{
  "model": "image classifier",
  "dataset": "photos of plants, animals and fungi (iNaturalist)",
  "train_examples": 155796,
  "image_size": 24,
  "crop_scale_min": 1,
  "horizontal_flip": true,
  "rotation_deg": 10,
  "cutout": 0.25,
  "targets": ["order"],
  "num_classes": 67,
  "arch": "xception",
  "norm": "batchnorm",
  "hidden_act": "silu",
  "drop_path": 0.05,
  "depths": [3, 6, 3],
  "kernel_size": 3,
  "stem": "deep",
  "widths": [160, 272, 480],
  "loss": "cross_entropy",
  "head_dropout": 0.1,
  "init": "torch_default",
  "residual_init": "none",
  "optimizer": "soap",
  "beta2": 0.95,
  "learning_rate": 0.0032,
  "beta1": 0.95,
  "shampoo_beta": 0.95,
  "eps": 1e-08,
  "precondition_frequency": 10,
  "max_precond_dim": 1024,
  "merge_dims": true,
  "one_sided": false,
  "adamw_lr_other_params": 0.0013,
  "max_grad_norm": 1.0,
  "max_steps": 7800,
  "batch_size": 512,
  "epochs": 25.6,
  "lr_schedule": "cosine",
  "final_lr_fraction": 0,
  "warmup_steps": 780,
  "weight_decay": 0.07,
  "adamw_weight_decay_other_params": 0.05
}
Rows from block 4 of a small image classifier, named by matrix and row number. Rows with one number belong to one channel. Each number is 128 + 32 x the weight over its row's rms, rounded and kept within 0 to 255. All counts start at 0.
After each channel's rows are labels from the 100 images, of 14848, where the channel reaches its highest value: "responds to" is what is common among them. Only what is clearly more common there than usual is listed. The data: photos of plants, animals and fungi (iNaturalist). In brackets: how many of the 100.
# convs1: first pointwise conv (model.blocks.4.convs.1.weight, 272x272x1x1), inputs 0-135
# convs3: second pointwise conv (model.blocks.4.convs.3.weight, 272x272x1x1, transposed), outputs 0-135

convs1.228 [ 53 110 143 126 144  98 124 181  76 115 124  74 184 136 133 106  46  90  97 165 100 185 114 151 132 157 127 127 113 115 195  71 185 106 141  66 138 159 124 110 112 143 120  63 209  86 119 167 120 126 133 130 141 115 210  83 154 115 123 125 134 106 183 122 117  95 104 143 111 131  72 120 142 165 115 133 138 126 130 191  79 167 166 118 117 145 141  82 101 129 132 184  71 142 190  55 150 102 119 159 157 151 108  82 126 147 160 130 115 162 124 132 186 129 145 166 112 201 156 146 149 145 174 139 146 156 119 114 154 110  78 158 164 114 132 146]
convs3.228 [148 124 122 110 102 116 140 130  79 106  82 167 205 161 138 144  49 142 119 125  77  97 157 101  84 157 110 125 122 160 185  81  73 105 115  73  98 193 144 143 182 117  85 100  95 100  88  53 153 129  77 117 129  98 159  59 140 142 140 141 133 102  46 105 108  78 111 144 112  86 128 157  87 115 149  80  98  91 104 158 137 153 120 125 154 142 107 151 116 124 160 170 130 134  97  65 132 182 125 154 182 105 156 149 163 132 128 162 110 177 123 125  94 142  98 124 120 189 131 153 155 142 134 155  46 149 130  84  65 148 123 120 161 174 161  92]
responds to: order Lepidoptera (31)

convs1.165 [141 100 145 131  66 162 117 136 101 143 152 153  93 156 100 156 161 204 157 110  76  97  85 143  66 105 151  44 154 119 171 118 135  37 152 132 144 173 106 135 115 136 166 116 113 136  70 120 141 137 130 105 155 124 134 109  58 109 157 123 124 155 142  40 160 118  80 224 120  96 142  52 140 154 150 108 119  93 102 114 142 118 126 161 128 134 163 127  96  97 159 118  76 189  93 101 109  53  90 143  90  99 163 132 146 127 111 131 124 150 116 113 139 116 149 111 127 103 176 126 159 169 127 114 180 107 147 133  88 163 124 111  76 135 135 102]
convs3.165 [ 95 142 141 103 108  83  90  79  86  62 137 147 115  96 109  96 155 194 119 155 120 125 135 175 133  80 154 146 141 161 125 197 133 176 152 116 157  80 126 128 111 161 135 142 102  96 140 145 109 122 111 164 130 148 141 148 127 147 111  64  86 132 104  75 116 109  87 109 135 126 149 172 108 106  92 154 102  77  97 109  85 132 200  93 157 139 105 145 121 131 134 146 110 110 189 151  60 115 163 131 168 133 133 125 158 159 124 155 174 100  96 139 112 187 119  97 155 187 129 149 131 113 195 127 164  89 155 149 104 164 148 185 181 163 125 120]
responds to: class Aves (88)

convs1.176 [ 97 188 116 128  93 103 130 125 201 132 195 163  96 110 143 133 164  76  81 106 126 159 128 169 131 105 106  50 112  63 152  80 105  86 134  88 160 109 127 151 139 106 171 112 145 122 166 116  93 113 210 160  78 143 124 124 170 166 122 164 102 145 139  67 183 148 144 126 124  69  55 170 116 145 170 115  99  81 166 114 198 107 120  62  94 117 127 151  78 138 138 166 179 118 157  94 164 111  88 110  70 130 128 110 183 108  95 118  67  93 134 145 131 100 146 154 126 155 163 118 158 135 155 173 181 138  52  90 131 172 129 113 119 123  51  94]
convs3.176 [135 159 124  40 145  62 140  75 151 171 153 198 135 154 101 148  40 139 154 142 162 111 101 133 134 120 108  76 125 146  75 122 130 177 149  74 103 103 138 112 122  64 132 147  64 145 118 141 133 116 149 119 128 128 120 136 102  92 164 160 120 131 127 145 116 116 125 159  83 119 168 157  92 109 171  76 161 141  56 158 116 126 111 124  40 154 136 146 112 154 179 147 107  96 180  92 139 122 140  96  68 125 132 113 145 113 135 194 169 136 144 152 156  80  95 138 119 129  58  97 138 149  93 146 153 114 106 143 109  91 165 103 102 160  57 141]
responds to: order Lepidoptera (36)

convs1.121 [137 130  86 155  54 101 185 134 146 176 121 131 154 153 108  41 148 140 140 147 140 112 158 108 107 142 155 130 120 146 158 115  90 118 127 161 121 178 156  98 132 107  87 169 141 160 119 153 176 138 128 113  93  97 110 115 172 133 197 105 189 123 136 103  99 140  82 104  77 105 153 117 221 179 184 176 135 120  86 140  81 172 136 127 187 117 115 118 114  81 134 129 100 116 137 115 104 121 122 139 141 114 128  95 117  82 119 106 129 131 176 132 108 134 105 125  97 147 124 140 155  80 165 159  93 132  86  84  73  98 200  78  35 142 122 116]
convs3.121 [151 112  64 150 199 128 143 117  98 161  96  95  91 120 167 124 128 231 179 133 117 144 134 138 113 149 133 161 130  75 101 113 173 116  67  59 159 171 123 149 162 144 152 152 144 145 101 132 103 140  98 170 148 101 106 140 119 151 131 121 163 133  91 129 194 112 114 165  93 155 142 125 151 181 167  73 105 150 114 121 138 130 144  99 112 126  76 178 115 128 157 149 111 150 112  94 157 143  60 131 155 126 168 163 153  96  98 113 121 210 133 127 125 107 118 114 108 140 128 109 115 113 144 193 219 140 119 172 171 179 169 139 118 148  84 156]
responds to: phylum Arthropoda (62); class Insecta (61); order Coleoptera (40); family: Coccinellidae (35)

convs1.183 [161  94 182 119 138 102 148  86 113 141 132  62 104 130  85  38 171 132  89 105 136 231 155 138 126 133 126 146 103 156 135 138 127 150 123 195 133 110  71 137 109 132 132 179 119 141 112 177 209  95 120 135 130 149 116 103 155 128 131 133 135  90 113 153 153 150 170 112  79 158 132 154 125 140 159 115 129  89 138 114 144 132 136 148  75 175 184  83 183 128  81 109  66 137 172 168 155 103 123  96 107 124 117 118 130 163 135 124 150 157 150  91 121  83 112 141 117 103 119 191  97 133 126 117 141 207 129 114 107 131 124 140 153  93 104 136]
convs3.183 [158 167 109  94 161  69 109 144 134 141 112  88 175 143  99 181 112  55 150 168 121  75  98 149 132 112  91  97  45 133 129  49 148 138 155 118 143 161 172  72  76  81 177 142 118 163 206 133 155 148 129 119 111 189 115 121 152 112 158 103 109  92  99 128 184 119 178 153 117 157 163 110 151 116 121 128 135  94 115 177 132 149  92  79 113 148  84  40 152 138 155 128 148 143  68 140 122 116 158 129  76 149  86 115 112  50 164 146 128 179 106 149 117 124 103 125  89 110 148 189 111 132 155 100  76 110 116 104 125  74 144 142 100 209 134 128]
responds to: order Lepidoptera (32)

convs1.114 [150 158 152 139 160 120  78 173 146 107 128 143 147 142 100 190 119 154 115 113 161 141 158 132 137 159 127 102 229  77 156  95 119 150 101  92 114 149 143 165  46 164 103 110  96 159  96 109  61 119 149 122 100 110 156 136 150 149 112  84 125  98 128 131 240 157  80 141 127 106 107  95 103 136 159 103 174 127 176 127 119 169 148 135 130 107  86 145 135  99  87 122 106 115 178  95 116 135 155 125 136 142 131  48 145  48 143  95  90 134  94 104 159 144 184 154 163  88 176 133 112 150 144 135 143 128 157  91  74 184 112 125 102  62  53 116]
convs3.114 [ 61 130 148 172 104 129 146 125 120 136 146  69 199 190  99  84 141 100 118 170  97  73 127 133  87 102 133 104 140 119 121 103 166 136 153 125 129  77 117 149 102 159  90 146 155 177 142 176  95  48 150 124 136  96 117 128 172 140 141  87 114  90 135 144 163 181 186  86 133  98 171  51 170 119 138 126 144 123 100 137 125 159 183 138 130 126 146 103 174 129 113 158 161 140 177  89 126 150 115 149 136 146 113 162 107 119 178 148 124 165 104 166  71 140 142 106 106  90 114 120 195 142 158 136 104 171 118 130 110 126 162 137 119 131 138  97]
responds to: phylum Arthropoda (65); class Insecta (64); order Lepidoptera (33)

convs1.189 [ 82 100 142 143 137 115 137 126 153 147 142 111 108 158 173 181 179 138 155 140 130 105 113 141 128  50 156 183 165 148 108 156 123 131 112 107  98  58 115 124 152 157 129 155 140 171 162 153 161  83 116 116 179 169 111 147 108 134 150  96 116 126  57 104  97 120 111  99  42 175  92 174 147 164 147 144 110 153 137 104  67  82 133 157 140 148 168 154 174 135 151 113 159 144 112 177 118  61  93 122  98 127 111 122 117 106 160 169 155 147 112  68 132 108  99 115 162  87 133 151 120  91 132  69 152 127 183 149 125  85 156 113  89 136  37 132]
convs3.189 [112  91 128 111  90 129 114 141 169 186 159 115 112  65 207 168 164  73 151 168  97 122 101 156 103 148 105 124 161 153  76 117 111 190 151 126 153 105  94 198  91 169 124  99 141 139 183 131 117 135 122 106 166  95  82 151 153 172 149 159 118 118  85 172 155 133 132  84 152 142 115 102 165 108  72 209  80 105  76 151 158 154 116 117 158 104 119 166  93 131 112 120 156 125 117 119 128 118  62  94 141 183 132  99  91 140 103 189 101 176 118  58 145 123 117 114  94 130 116 122  92 108 169 117 103  79 143 132 124  92 106 138 130 155 132 143]
responds to: class Aves (84)

convs1.242 [ 83 124 151 126 157 137 111 113  68 130 105  82 115 163 178  99 138  93 151 149 166 127 106 171  92  69 137 176 103 106 115 101 139 108 165  69 175  97 142 100 149 139 140 116 140 116 139 124  69 105 158  74 148 135 128 143 203 107 124 174 147  76  96 139  85 140 135 120 165  90 137 119  81 118 135 114 116 136 177 110  91 130 107 119 130 138 116  43 103 134 107 139  79 167 110 173 180 104 103  92 149 133  76 105 164 115 117 201 129 142 151 143 128 166 114 132 176  90 128 177 116 117 169 119 114 122 127 153 160 104 168  89 171  37 121  94]
convs3.242 [213 144 162 129  87 125 112 156 134 100 123  99 114 108  89 121 164 133 132  85 145 180  96 187 114  92 116 145  87 110 105  65 110 123 160 152 132 117 193 115 132 171  92 200 110 181  89  79 118 113 111  63 101 145 131 141 138 185 109  91 127  91  67 114 165 156 149 164  80 142 151 135 135 236  90 130 135  96 127 155  84 115 139 149 155 151 121 114  96 120 117 145 159  97 136 115 160  97 138 132 132 153 115 161 129 181 124 183 108  65 141 127  71 154  62 142 148 103 105  94 106 145  83 191 128 156  93  85 104 142  49 122 162 137  82 137]
responds to: class Aves (90); order Charadriiformes (26)

convs1.160 [148 145  93 128  44 113 119 127  92  93 128 144 154 136 117  93  89  91 126 123 160  91 145 130 117 154 113 133 106 115 109 101  85 133 166 143 164 129 124 134 130 109 167 121  99 124 167 102 111  71 139 107 151  95 187 174 133 120 100 134  78  90 104 126 140 140 109 127 167  48  94 159 149 179 113 154  78  96 132  97 143 176 173  91 132 122 180 133 144 168 105 124 165 124 120 178 127 138 184 134 112 101 151 103 199 119 163 137 143 184 119  91 130  73  80 117 100 133 186  52 100 163 115 126  49 112 166  99  95 119 119 139 121 120 125 127]
convs3.160 [181 124 124 134 172  96 135 116 209 161 122  74 106 102  80 110 159 102 170 159 164 113  79 122 145  79 115 197 171 100 114 132 113  93 113 146 151 120  92 131 128  81 199  80 159 154 193 142 199 150 117 125 122 116 205 108 116 119  88 123 112 185 144 119 222 152 118 147  86 115 143  70 176  96  82 102 158 137 142 102 108  85 148 161 175 135 122 161 130 160 106 161 148 109 147  98  83  63 141 178 102  87 138 118 148 130 169 151 173 180 126 151 111  95  91 167  99 119 115 163 150  69 134 139  85 134 174 138  62  97 156  34 175 155 164 174]
responds to: class Aves (85)

convs1.139 [107 117 165 131 136 162 106 123 151  98 144 158 153 123 139 107  45 114 138 135 152  85 142 128 141 171 114 122 114 125 104  96 147 144 138 111 117 186 125  96 144 122 182 135 129 112 104 184 151 136 104 128 125  65  51  93 174 163  94 144 143 113 119 144  57 194 158  99 175 131 162 102 187 183 132 121 158 107 103 180 125 121 148  97 170 125 135 142 112 109 118 212 159 118 120  95 136 120 155 124 114  19 153 174 123 117  91 101 200 113 103 118 129 107 102  98 206  93 112 131  99 153 173 112 133 129 128 105 119 165 128 105 114 200 143 136]
convs3.139 [110 154 112 101 146 144 142 154 139 105 119  83 122 145  88 144 189 200 154 135  84 154  70 119 101  90  88 149 107 118 173 128 209 124 107 121 121 205 132 113  98 116 179  96 147 127 120  62 120 137  98 162 145  95 177 106 116 161 164 179  94 138 109 157 118 143 142  83  77 107 115  73 128 189 125 109 161  73 113 155 107  94 140 143 109 166 205 162  52 128 148 135 116  93 152 147 168 112 122 106  98 119 205 154 108  99 157 102  67 111 133  73  98 119 142 155 130 177 148 143 139  79  59 115 128 130 162  96 158 139 160 134 111 166 157 122]
responds to: phylum Arthropoda (70); class Insecta (67); order Lepidoptera (40)

convs1.171 [140 110 107 111 140 136  90 135  87 176  37  99  96 158 126  87 139 104 196 117 118 125  88 104 104  38 131  89 153  98 101 160 104  94 126  92 142 119 109 151 155 107 141 153 169 118 119 101  67 161 110 123 143 142 169 148  85  55 180 144 114 161 200 145 150 139  87 116 163 105  90 114 113 106 156  59  82  73 165 128  92 167 134  61  96 148 107 140 146 136 148 110 139 222 104 128 146 144 156 139  93  89 140 125 111 156 142 143 103  96  96  95 129 147 194 143  85 146 107 164 139 121 169 177 187  84 104 179 157 120 160 185 133 148 150 121]
convs3.171 [106 111 133 172 128 132 118 113 145 136  77 128 131 123 142 125 124 169 203 121 110 206 106  64 173 180  44 175  79  87  64 135 105 124  92  78 145 115 120  92 118 168  75 147 145 126 146 140 124 189 186 128  70 139 150 135 115 110 103 147 137 118  95 164  75 122 160 128 158 173 119 152  93 113 111 165 174  84  96 144 183 100 138 128 165 147 127  99 144  90 152 152 139  91 112 117 137 196  90  91 103  84 165 143  96 111 178 108 144 152 183 174 143 140 115 126  96 152 118 112  39 121 109 129  80 184 125  56 120  67 128 143  91 163 156 149]
responds to: class Aves (89)

convs1.240 [103 107 170 142 131 127 142 149 186 116  90 128 185 137 108 121  86 138 123 131 138 165 118 102 109 103 158 127 155 124 101 121 116 116 130  58  96  73 130 112  73 133  92 166  39 123 134 162 122 126 143  95 152  89 129 164 143 197 119  96 129 154 107 106 182 133  82 142 130  91  55 138 110 117 148 166  81 131 116 152 139 114  96 162 126  83 136 164  79  91  54 113 122 165 120 154 124 150 130 172 122 147 127 145 159 128 124 170 102  58 153 131 103 127 126 134 156 117 121 151 137 166 169 164 123 177 125 142 110  81  95  28 117 110 139 148]
convs3.240 [121 151 107 146 115 146 125 158  91  75  99 122 203  99 152  92 141 195  93 127 118 131 145 149 143 154 122 128 139 129 141  99  74 157 159 113 168 103 126 166 122 135 147 142 121 118 125 112 164  99 195 108  87 130 122 126 164 109  84  83  62 147 109 122  34 123  89 126 135 113 145 130 117 164 229 151  97 116 132 149 101  90 104 194 116 126 116 121 120  81 124 134 135 127 141 170  79 165 103 106 134 136 144 166  79 130 173 153 116 151 176 130  90  98 114  35 125 111  80 156  77 137 106 139 122  99 145 107 110  84 127  59 110  58 129 120]
responds to: class Aves (85)

convs1.77 [ 93 105  92  98 152 129 109 129 171 134 117  87 134 109 137 111 123  71 146 189 137  87 181 108 145 175 141  87 102 125 126 172 177 135 163 112 174 123 147 149  84 108 128 116 134 156 139 140 172 145 111 177  93 157 120 132 119 141  96  48  95 141 141 112 129 113  98 145  98 128 143 103 121 138  72 168 139 114 170 122 147 165 130 104  86  51  94 203 114 137 120  85 136 124 113  92  44 142 134 128 106  43 158 157  98  58 138 108 175 141 124 120  83 110 142  99 140 172 142 228 138 137 152 152 152 146 136 114 161 146 103  80 108 141 143 111]
convs3.77 [163 117 129  77  99 154  95 136 136 126  87 100 132 124 117  97 129 142 150 140 113 144 156  86 142 139  99  55 114 105 128 157 156 103 136 100  88 150 134 161 150 103  90 103 101 128 155  91 108 167 141 175 172 137 111 161 139 118 101 113 133 128 168 138 101  43 128 169 169  99 147  59 130 107  87  86 135 110 140  99 134 144 168  60 117 118 229 136 152 211 103 119 106 133 126 117  79 173 122 120 135 131 139 185 215 177 181 103 104 196 146 122  82 151  82  90 156 104 143 160 154 102 131 104 132  97  90 161  97 164 138 187  92 130 108 130]
responds to: phylum Arthropoda (61); class Insecta (59); order Lepidoptera (33)

convs1.60 [124 152 115 121 102  72 115  99 152  99  71 113 123  87 186 142 122 154 152 112 155 137 151 148 103 176 133 166  94  77 160 121 178  93 136 132 136  82 161  86 150 149 161 126 143 154 129 146 152 155 154  78 175 152 141 132 161 138  86 165 130 119  36 138 126 108 111 157  91 107 119 172 107 169 133 147 121 106 186 119 152 121 153 195 113 138 156 107 155 125 143 132 182 171  41 125 125 138  77 196  86 119 134 179 162 122 132 157 143 193 132 147 106 152 126 119 147  89 135  78  85  96 172 107 134  37 145 101  93 162 110 100 128 136  99  97]
convs3.60 [168 138 167 113  60 154 159 103 117 182 107 115 137  54 138 179 151 148  83 141 130 145 147 112 148 110 104 121 186 110 124 151 111 174  44  91 107 174  65  90 149 103 139  91 149 182 156  94 149 124 149  93 129 137  75 165  88 132 167 236 120 150 134 154  41  71  81 113  62 105 129 131 174 121 110 118 154 131 122 113 140 120  92 177 143 197 130 115 121 127 199  97 154 142 126 136  75  81 123 112 112 127 175 135 141 113  85 185 146 144 125 107 105 107 104 156 114 130 142 129 129 131 166 116 112  88  87 140  92 111 104 142 158 146  81 140]
responds to: order Passeriformes (50)

convs1.259 [119 102 152 167 136 121 120 106 130 197 166 196  92 126 104 130  88 136 145 149 145 103  66 115 169 125  75 159 185 102 123 166  73 149 117 121 130 126 113  85  85 131 145 119 125 108 149 150 184 126  60 185 119  99 115  90 119 152 111  72 121 141 151 151 187 144 127 136 162 131 109  80 134 120 115 116 107 119 170 101 119 112 185 109 124 134 101  84 117 146 105 108 133 138 143 148 165  63 130 114  96 188 207 139 122 138 101 134 138 101 151 145 139  40 116 147 149 185 145 102 151 131 118 113  99 123  95 129 150  79 105 128  86 129 129 137]
convs3.259 [156 195  28 102  84 122 160 126 159 121 182 143 171  59 200 142 144 109 150 126 130 120 148 127 164 153 142 113  91 143 147 135 115 108 151 153 145 144 103  96 163 173 116 158 162 140 127 164 136 134 113 121 132 159 176 140 113 143 116 194 145 128 135 121 112 112 144  85 119 164 117 110 147 148 171 128 146  76  72 126 172 130  54 144 160 167 104 135  64 202 157 145 119 127 126 120 134 115 168 123  87 107 109  88 168 130 178 104 107 189 116 160 145 103  74  87  90  93 109 151 169 147 111 146 106 151 116 122 179 134 102 100 156 149 139 111]
responds to: order Passeriformes (53)

convs1.202 [174 152 110 167 122  79 133  99 104 144 121 148 116 100 106  61 142 144 137 125 174 110 121 112 155 158 148 118 145 133  91 113 112  76 127 100 162 161 181 102 138 133 180 140 131 101 105 113 153 170  89 111 102 111 133 103 102 150  92 169 171 109 151 154  92 117 115 141 111 116  85 190  97 101  94 148  93 115 114 118 123  52 127 137 111 165 101 233 133 154 103 129  91  83 121 118 131 110 160 119 158 131 151 148 168 105 121 254 158 151 167 129 123  89  83 141 113 128 151  85 124  88  79  77 138 113 133 150 115 103 159 143 154  48 140 159]
convs3.202 [179 117 124  72 107 143 188 105 123 107 136 156 115  93 121 105 143  86 163 140 122 150  89 135 145 142 129 154 111  56 116 174 129 161 150  95 143  97 113 202  88 111 132 155 127  95  89  62 113 155 170 145 171 148  99  58  90 124 149  88 183 109 154 153 129 122 146 123 103 167 137 167 156 169 142 147 145 162  78 154 117 149  58 141 153  42 118 129 182 194 152 169  85 105 183 134 137 180 106 167 122 160 124 108 128 137 108 187 159 220  88 190 142 111 144 138  99 149 154 150 179 162 141 105 165 115 127 110 170  71 129 142  72  92 162 154]
responds to: order Passeriformes (56)

convs1.93 [ 95 149 114 161 164 144 155 167  93  81 150 133 116 164 107 103 115 180 111 150  79 137 126 134  83  90 128  95  49 147 165 137  96  67 125  58 124 107 167 191  80 134  79 152  60 114 104 192 184 159 169  89 156 146 124  63 147 130 145 109 108  94 135 102 141 174 145 137 110 119 166 122 109  76 204 118 100 118 164 126 159 129 130 151 172  98 116  99  76 116 186 131 176 124 147 182 135  99  71 113 132 162  81 135 115 122 134 210 161 102 112  83 110 151 150 119 111 167 148 151  72 123 169 173 138 147 126 133 157 146 107  98 134 135  81  97]
convs3.93 [131  83 173  91 134 104 122 128 143 162  92 158 132 158 114 106 169 120 167  48 132 183 126  75 101 142  84  65 130 142 156 111 146 115 154  73 107 157  86 144 142  74 118  86  83  79 136  60 125 134 117 145  85  79 124 160 134 106 104 139 120 140 123 191  69 137 107 125  51 167  78  82 124 139  64 102  77 111 150 120 105 111 159 124 104  76 195 133 102  94 131  68 208 163 125 104 110  82 132 152 151 132  85  89 148 121 158 140 145 108  66 131 159 167  95 147 106 156 122  59 137 128 151 122  90 175  94 150 131 156 149  84 178 140 143 114]
responds to: order Lepidoptera (36)

convs1.27 [ 61 190 113 120  72  78  73 119 122 107 138  77 174 137  80 125 136 136 157  90 138 170  90 155 118 191 119 152  98 109 195 162 138 178 116 133 113 149 135 160 128 116 102 113 143 145 101 125 108 154 185 167 136 157 119 150  67 195 167 127 107 180 102 149 127 105  43 132  77 112 125 129 125 126 125 138 103  97 119 130 168 113 178 134 127 128  98  88 129 135 116 191 121 118 124 165 130 147 144  97 174 117  91 116 102  94 104 182 115 149 102 109  72  84 117  98 111 118 171 150 136 104 167 115  75 100 153  74 151 175 122 142 113 134 171 149]
convs3.27 [142 105 194  56 114  87 149 180 113 130  64  90 128 128  88 160 149 124  84 126 172 118 128 174 171 186  96  80 142  79  98 121 167  63 149  98 103 124 128 107 167 132 114 112 132 131 106  74 113 122 102 154 185 173 139 175 126  65 142 120 151  92 132 141  84 124  94 110 111 127 115 156 131 133 142  87 120 114 174 127 130 145 158 143 150 160 165 118 139 172 149 170 112 139 137 102 132  99 111 157 122 185 103 164 159 155  96 156  57 139 174 102 124 175 170 136 102 128 132 129 165 198 163 137 107 111 203 126  79 157 164 145 105 141 151 159]
responds to: phylum Arthropoda (61); class Insecta (59)

convs1.9 [103 126 129  90 116 104 118 139 156 128  99  72 160 167 127 108 118  85  85 119 117 113 163 114 170  52 146 132 112 137 135 178 155  81 156  96 141  94  85 167 147 100  99 167 153  63 120 140 131  94 137 109 116 137 128 159 108 157  92  61 126 113 110  84 148 125  95  75 141 118  48 140 135  99  93 167  94 155 145 157 125 120 175 119 137 171 138 143 149 111 115 161 173 107 112 196 125  80 156 149 124  81 150 179  98 186 145 172 128 141 158 136 146 134 172 146 124 187  84 114 153 114  90 232 141  98 181  89 139 116 134 214 137 177 132  94]
convs3.9 [ 70 126  74 162 113  96 109 129 183 138 149 195 133 133 137 113 110 130 125  93 131  93 111 120  97  64  98  83  56 147 121 153  92 117 127 134 103  96  53 112  92 106 115 145 120 168 120 114 127 144  66 149 100 106 115 101 128  92 125  98 128 129  93 142  44 104 114 102  89 162 121 136 116 135 131  85 109 139  86 139 104  83  97 120 127 158  80 109 146 167 114 157 117 170 162 110 108 144 128 103 120 109 112 141 172 125 123 121  90 113 112  81 124 134 156 188 138 139 129 154 119 170 113 110 127 114 152 131 152  93  95 130 135 146 172 108]
responds to: order Passeriformes (50)

convs1.28 [ 88 164  95 163 107 138 111 118 137 142 123 108 156  95 151 174 141  94  94 171 143  85 236 192 101 152 117 180 121 127 106  70 100 167 151 151 115 125 123 123 108 135  97  94 124 117  89 111 103 136 159 109 153 145 158 150 158 108 159 132 123 188 139 181  90 174 149 104  59  57 110 137 124  99 133 129 112 107 160  52 157 105 106 142 128  92 196  96 137 143 122 111 111 147 109  82 164 185 113  78 111 146 117  87  97 130 172 146 103 169 138 131 178 147 118 121  94 121 143  44 164 113 131  92  98 109 143 126 150 124 111  73 113 127 123 150]
convs3.28 [ 75 126 185  93 127 171 123 103 140 136 172  40 123 109 109 129 105  73  55 112 151  90  84 167 135 159 156 111  89  93 111 120 144 119  70  50 119 158 119 171 172 179 150 128 102 126 163 117 120  86 123 111  79 139 120 112 187 122  88  86  82 111 179 139 138 168  99 160 102 122  89 112 114 144  85  76 148  71 149 144 135 161 168 165 122 138  76 122 176 151 143 167 166  86 128 165 137 139 146 165 168 170 149 110 107 140  75 106 172 163 152 197 166 119 124  36 175 138 152 139 132 108  94 116  81 127 109  86 125  77  89  87 148 134 114 138]
responds to: class Aves (92); phylum Chordata (92); order Passeriformes (60)

convs1.46 [147 116 109 145 152 111 154 100 149 143 105 150 113 188 159 136 138 113 189 143 157 113 145 214 150 134  93 155 178 105 115 150  95 123  74 134 114 110  76 150 120 113 115 155 112 130  91 128 123  75 124 121 142 120 133 165 185 155  99 149  83 129 138 106 179 121  89 151 208  90 128 106 166 125 122 147 178  90 148 110  75 130 150 167 176  90 157 138 116 149 138 117 121 104 135 121 151 126  86 133 212 169 110 178 104 139  85 119 142  99  92 154 158 194 134 150  94 141 148  65  76 135 105 141  89 144 178 134 155 107 119 127  99  85 125 119]
convs3.46 [185 135 114 100 155 114 125 120 188  90 145 169 122 133  97  58 105 173 121 155  92 136 128 164 135 122 120 111 122 136 122 118 145 189 143 188 118 192 149  89 108 146 121 127 114  68 142  60 143 148  92 156 155 161  90 130 111 138 191 161 135 105 117 114 101 160 165  78 153 110 164 134 127 160 126 123 116 157 171 131 131 107  66 122 134 177 112 167 154 107 171 103  86 117 111 116 130 116 167  88 144 131 173 137  98 129 150  84 109 152 128  91 161 201 227 150 105  83 158 103  82 131 114 137 131  86  83  68 120 126 172 101  99 119 150 144]
responds to: order Passeriformes (51)

convs1.194 [195 107 137 166 113 135 117 167 146 163 151 179 148  95 154  73 127 119  85 150 138  99 156 145 141  53 104 106   3 160 141 131 168  66 160 145 127 186 165  93 113 111 114 224  57 144 121 109 117 129 129 132  98 132 107 201 154 107 122 100 121  98 147 177 149 105  91 112 119 145  98 100 136 113 101 169 157 115  66 166 111 131 143 154 107 142  91 142 144 133 154 101 158 155 114 132 171 158 143 160 186 111 131 145  76 119 126 175 124 103 115  87 154 112 126  92 190 129  83 151 129 134 142 120  99 151  89 162 171 101 122 130 116 124  88 109]
convs3.194 [140 193 139 153 116 106 163 143 125 124 178 158 158 179 135  97 112  68 153 116 127 174 103 147 122 150 146  66 160 127 102  97 137 120 103  83  96 117 152 114 135 108 125 121 103 205  99 163  99 110 186  86  84 158 135 131  98 181  73 145 134  63 130 147 119 153 119 172 151 161 176  85  25 166 147 164 129 124  73 157 152 125 146 146 189  91  80 128 103  78 119 163 119  90 115 101 107 126 122 155 130 116 113  90 134  81 141  94 104 165 162  83  95 122  64  82  82 176 128  92 151 170  89 145 120 140  66 134 117 158 151 119  77 191  86 143]
responds to: order Lepidoptera (31)

convs1.128 [195 121 108 165 100 173 153  67 129 116 107 166 106 134 175  95  97 200  80 137 127  87 123 119 146 124 117 100 167 147 109 135 112 124 142 110 140  78 152 121 149 206 193 130 109  96 121  89 119 135 100 119 145  93 114 167  72 125 136 111 111 157  75 116 155 106  88 156  81 100 139 188  94  29 223 198  71 120 157  96 131  72 158 159 105 114 148 169  94 124 118  89 138 141  79 126 137 109 130 113 129 168 137  96 130 156 150 111 121 162 163 159 124 123 129 143 161 111 128 140 152 143 116 161 142 168 139  86  65 110  96 130 148 139  87 140]
convs3.128 [130  94 196 109 104  69 117 106 141 122 122 114 103 152 130  93 189 148  85 115  74 110 138 116 156 139 113  97 163 138 106 105 104 174 129  30 170 171 128 167 120  82 161  91  94 156  80  73 144 142  60 106  81 138  87  53 140 128 123 139  69  75 141 114 136  95  70  96 107  96 139 115 182 124 109 135 142 102 118  73 107 136 108 127  93 158 170 195 131 157 163 100  65  77 149 107  79 114  92 159 140 141 121 148 186 122  46 113  97  52  85 167 159 141 168 134 129 111 138 125 117 159 120  68 104 132  98 155  95 190 120 103 143 136 197 121]
responds to: order Passeriformes (55)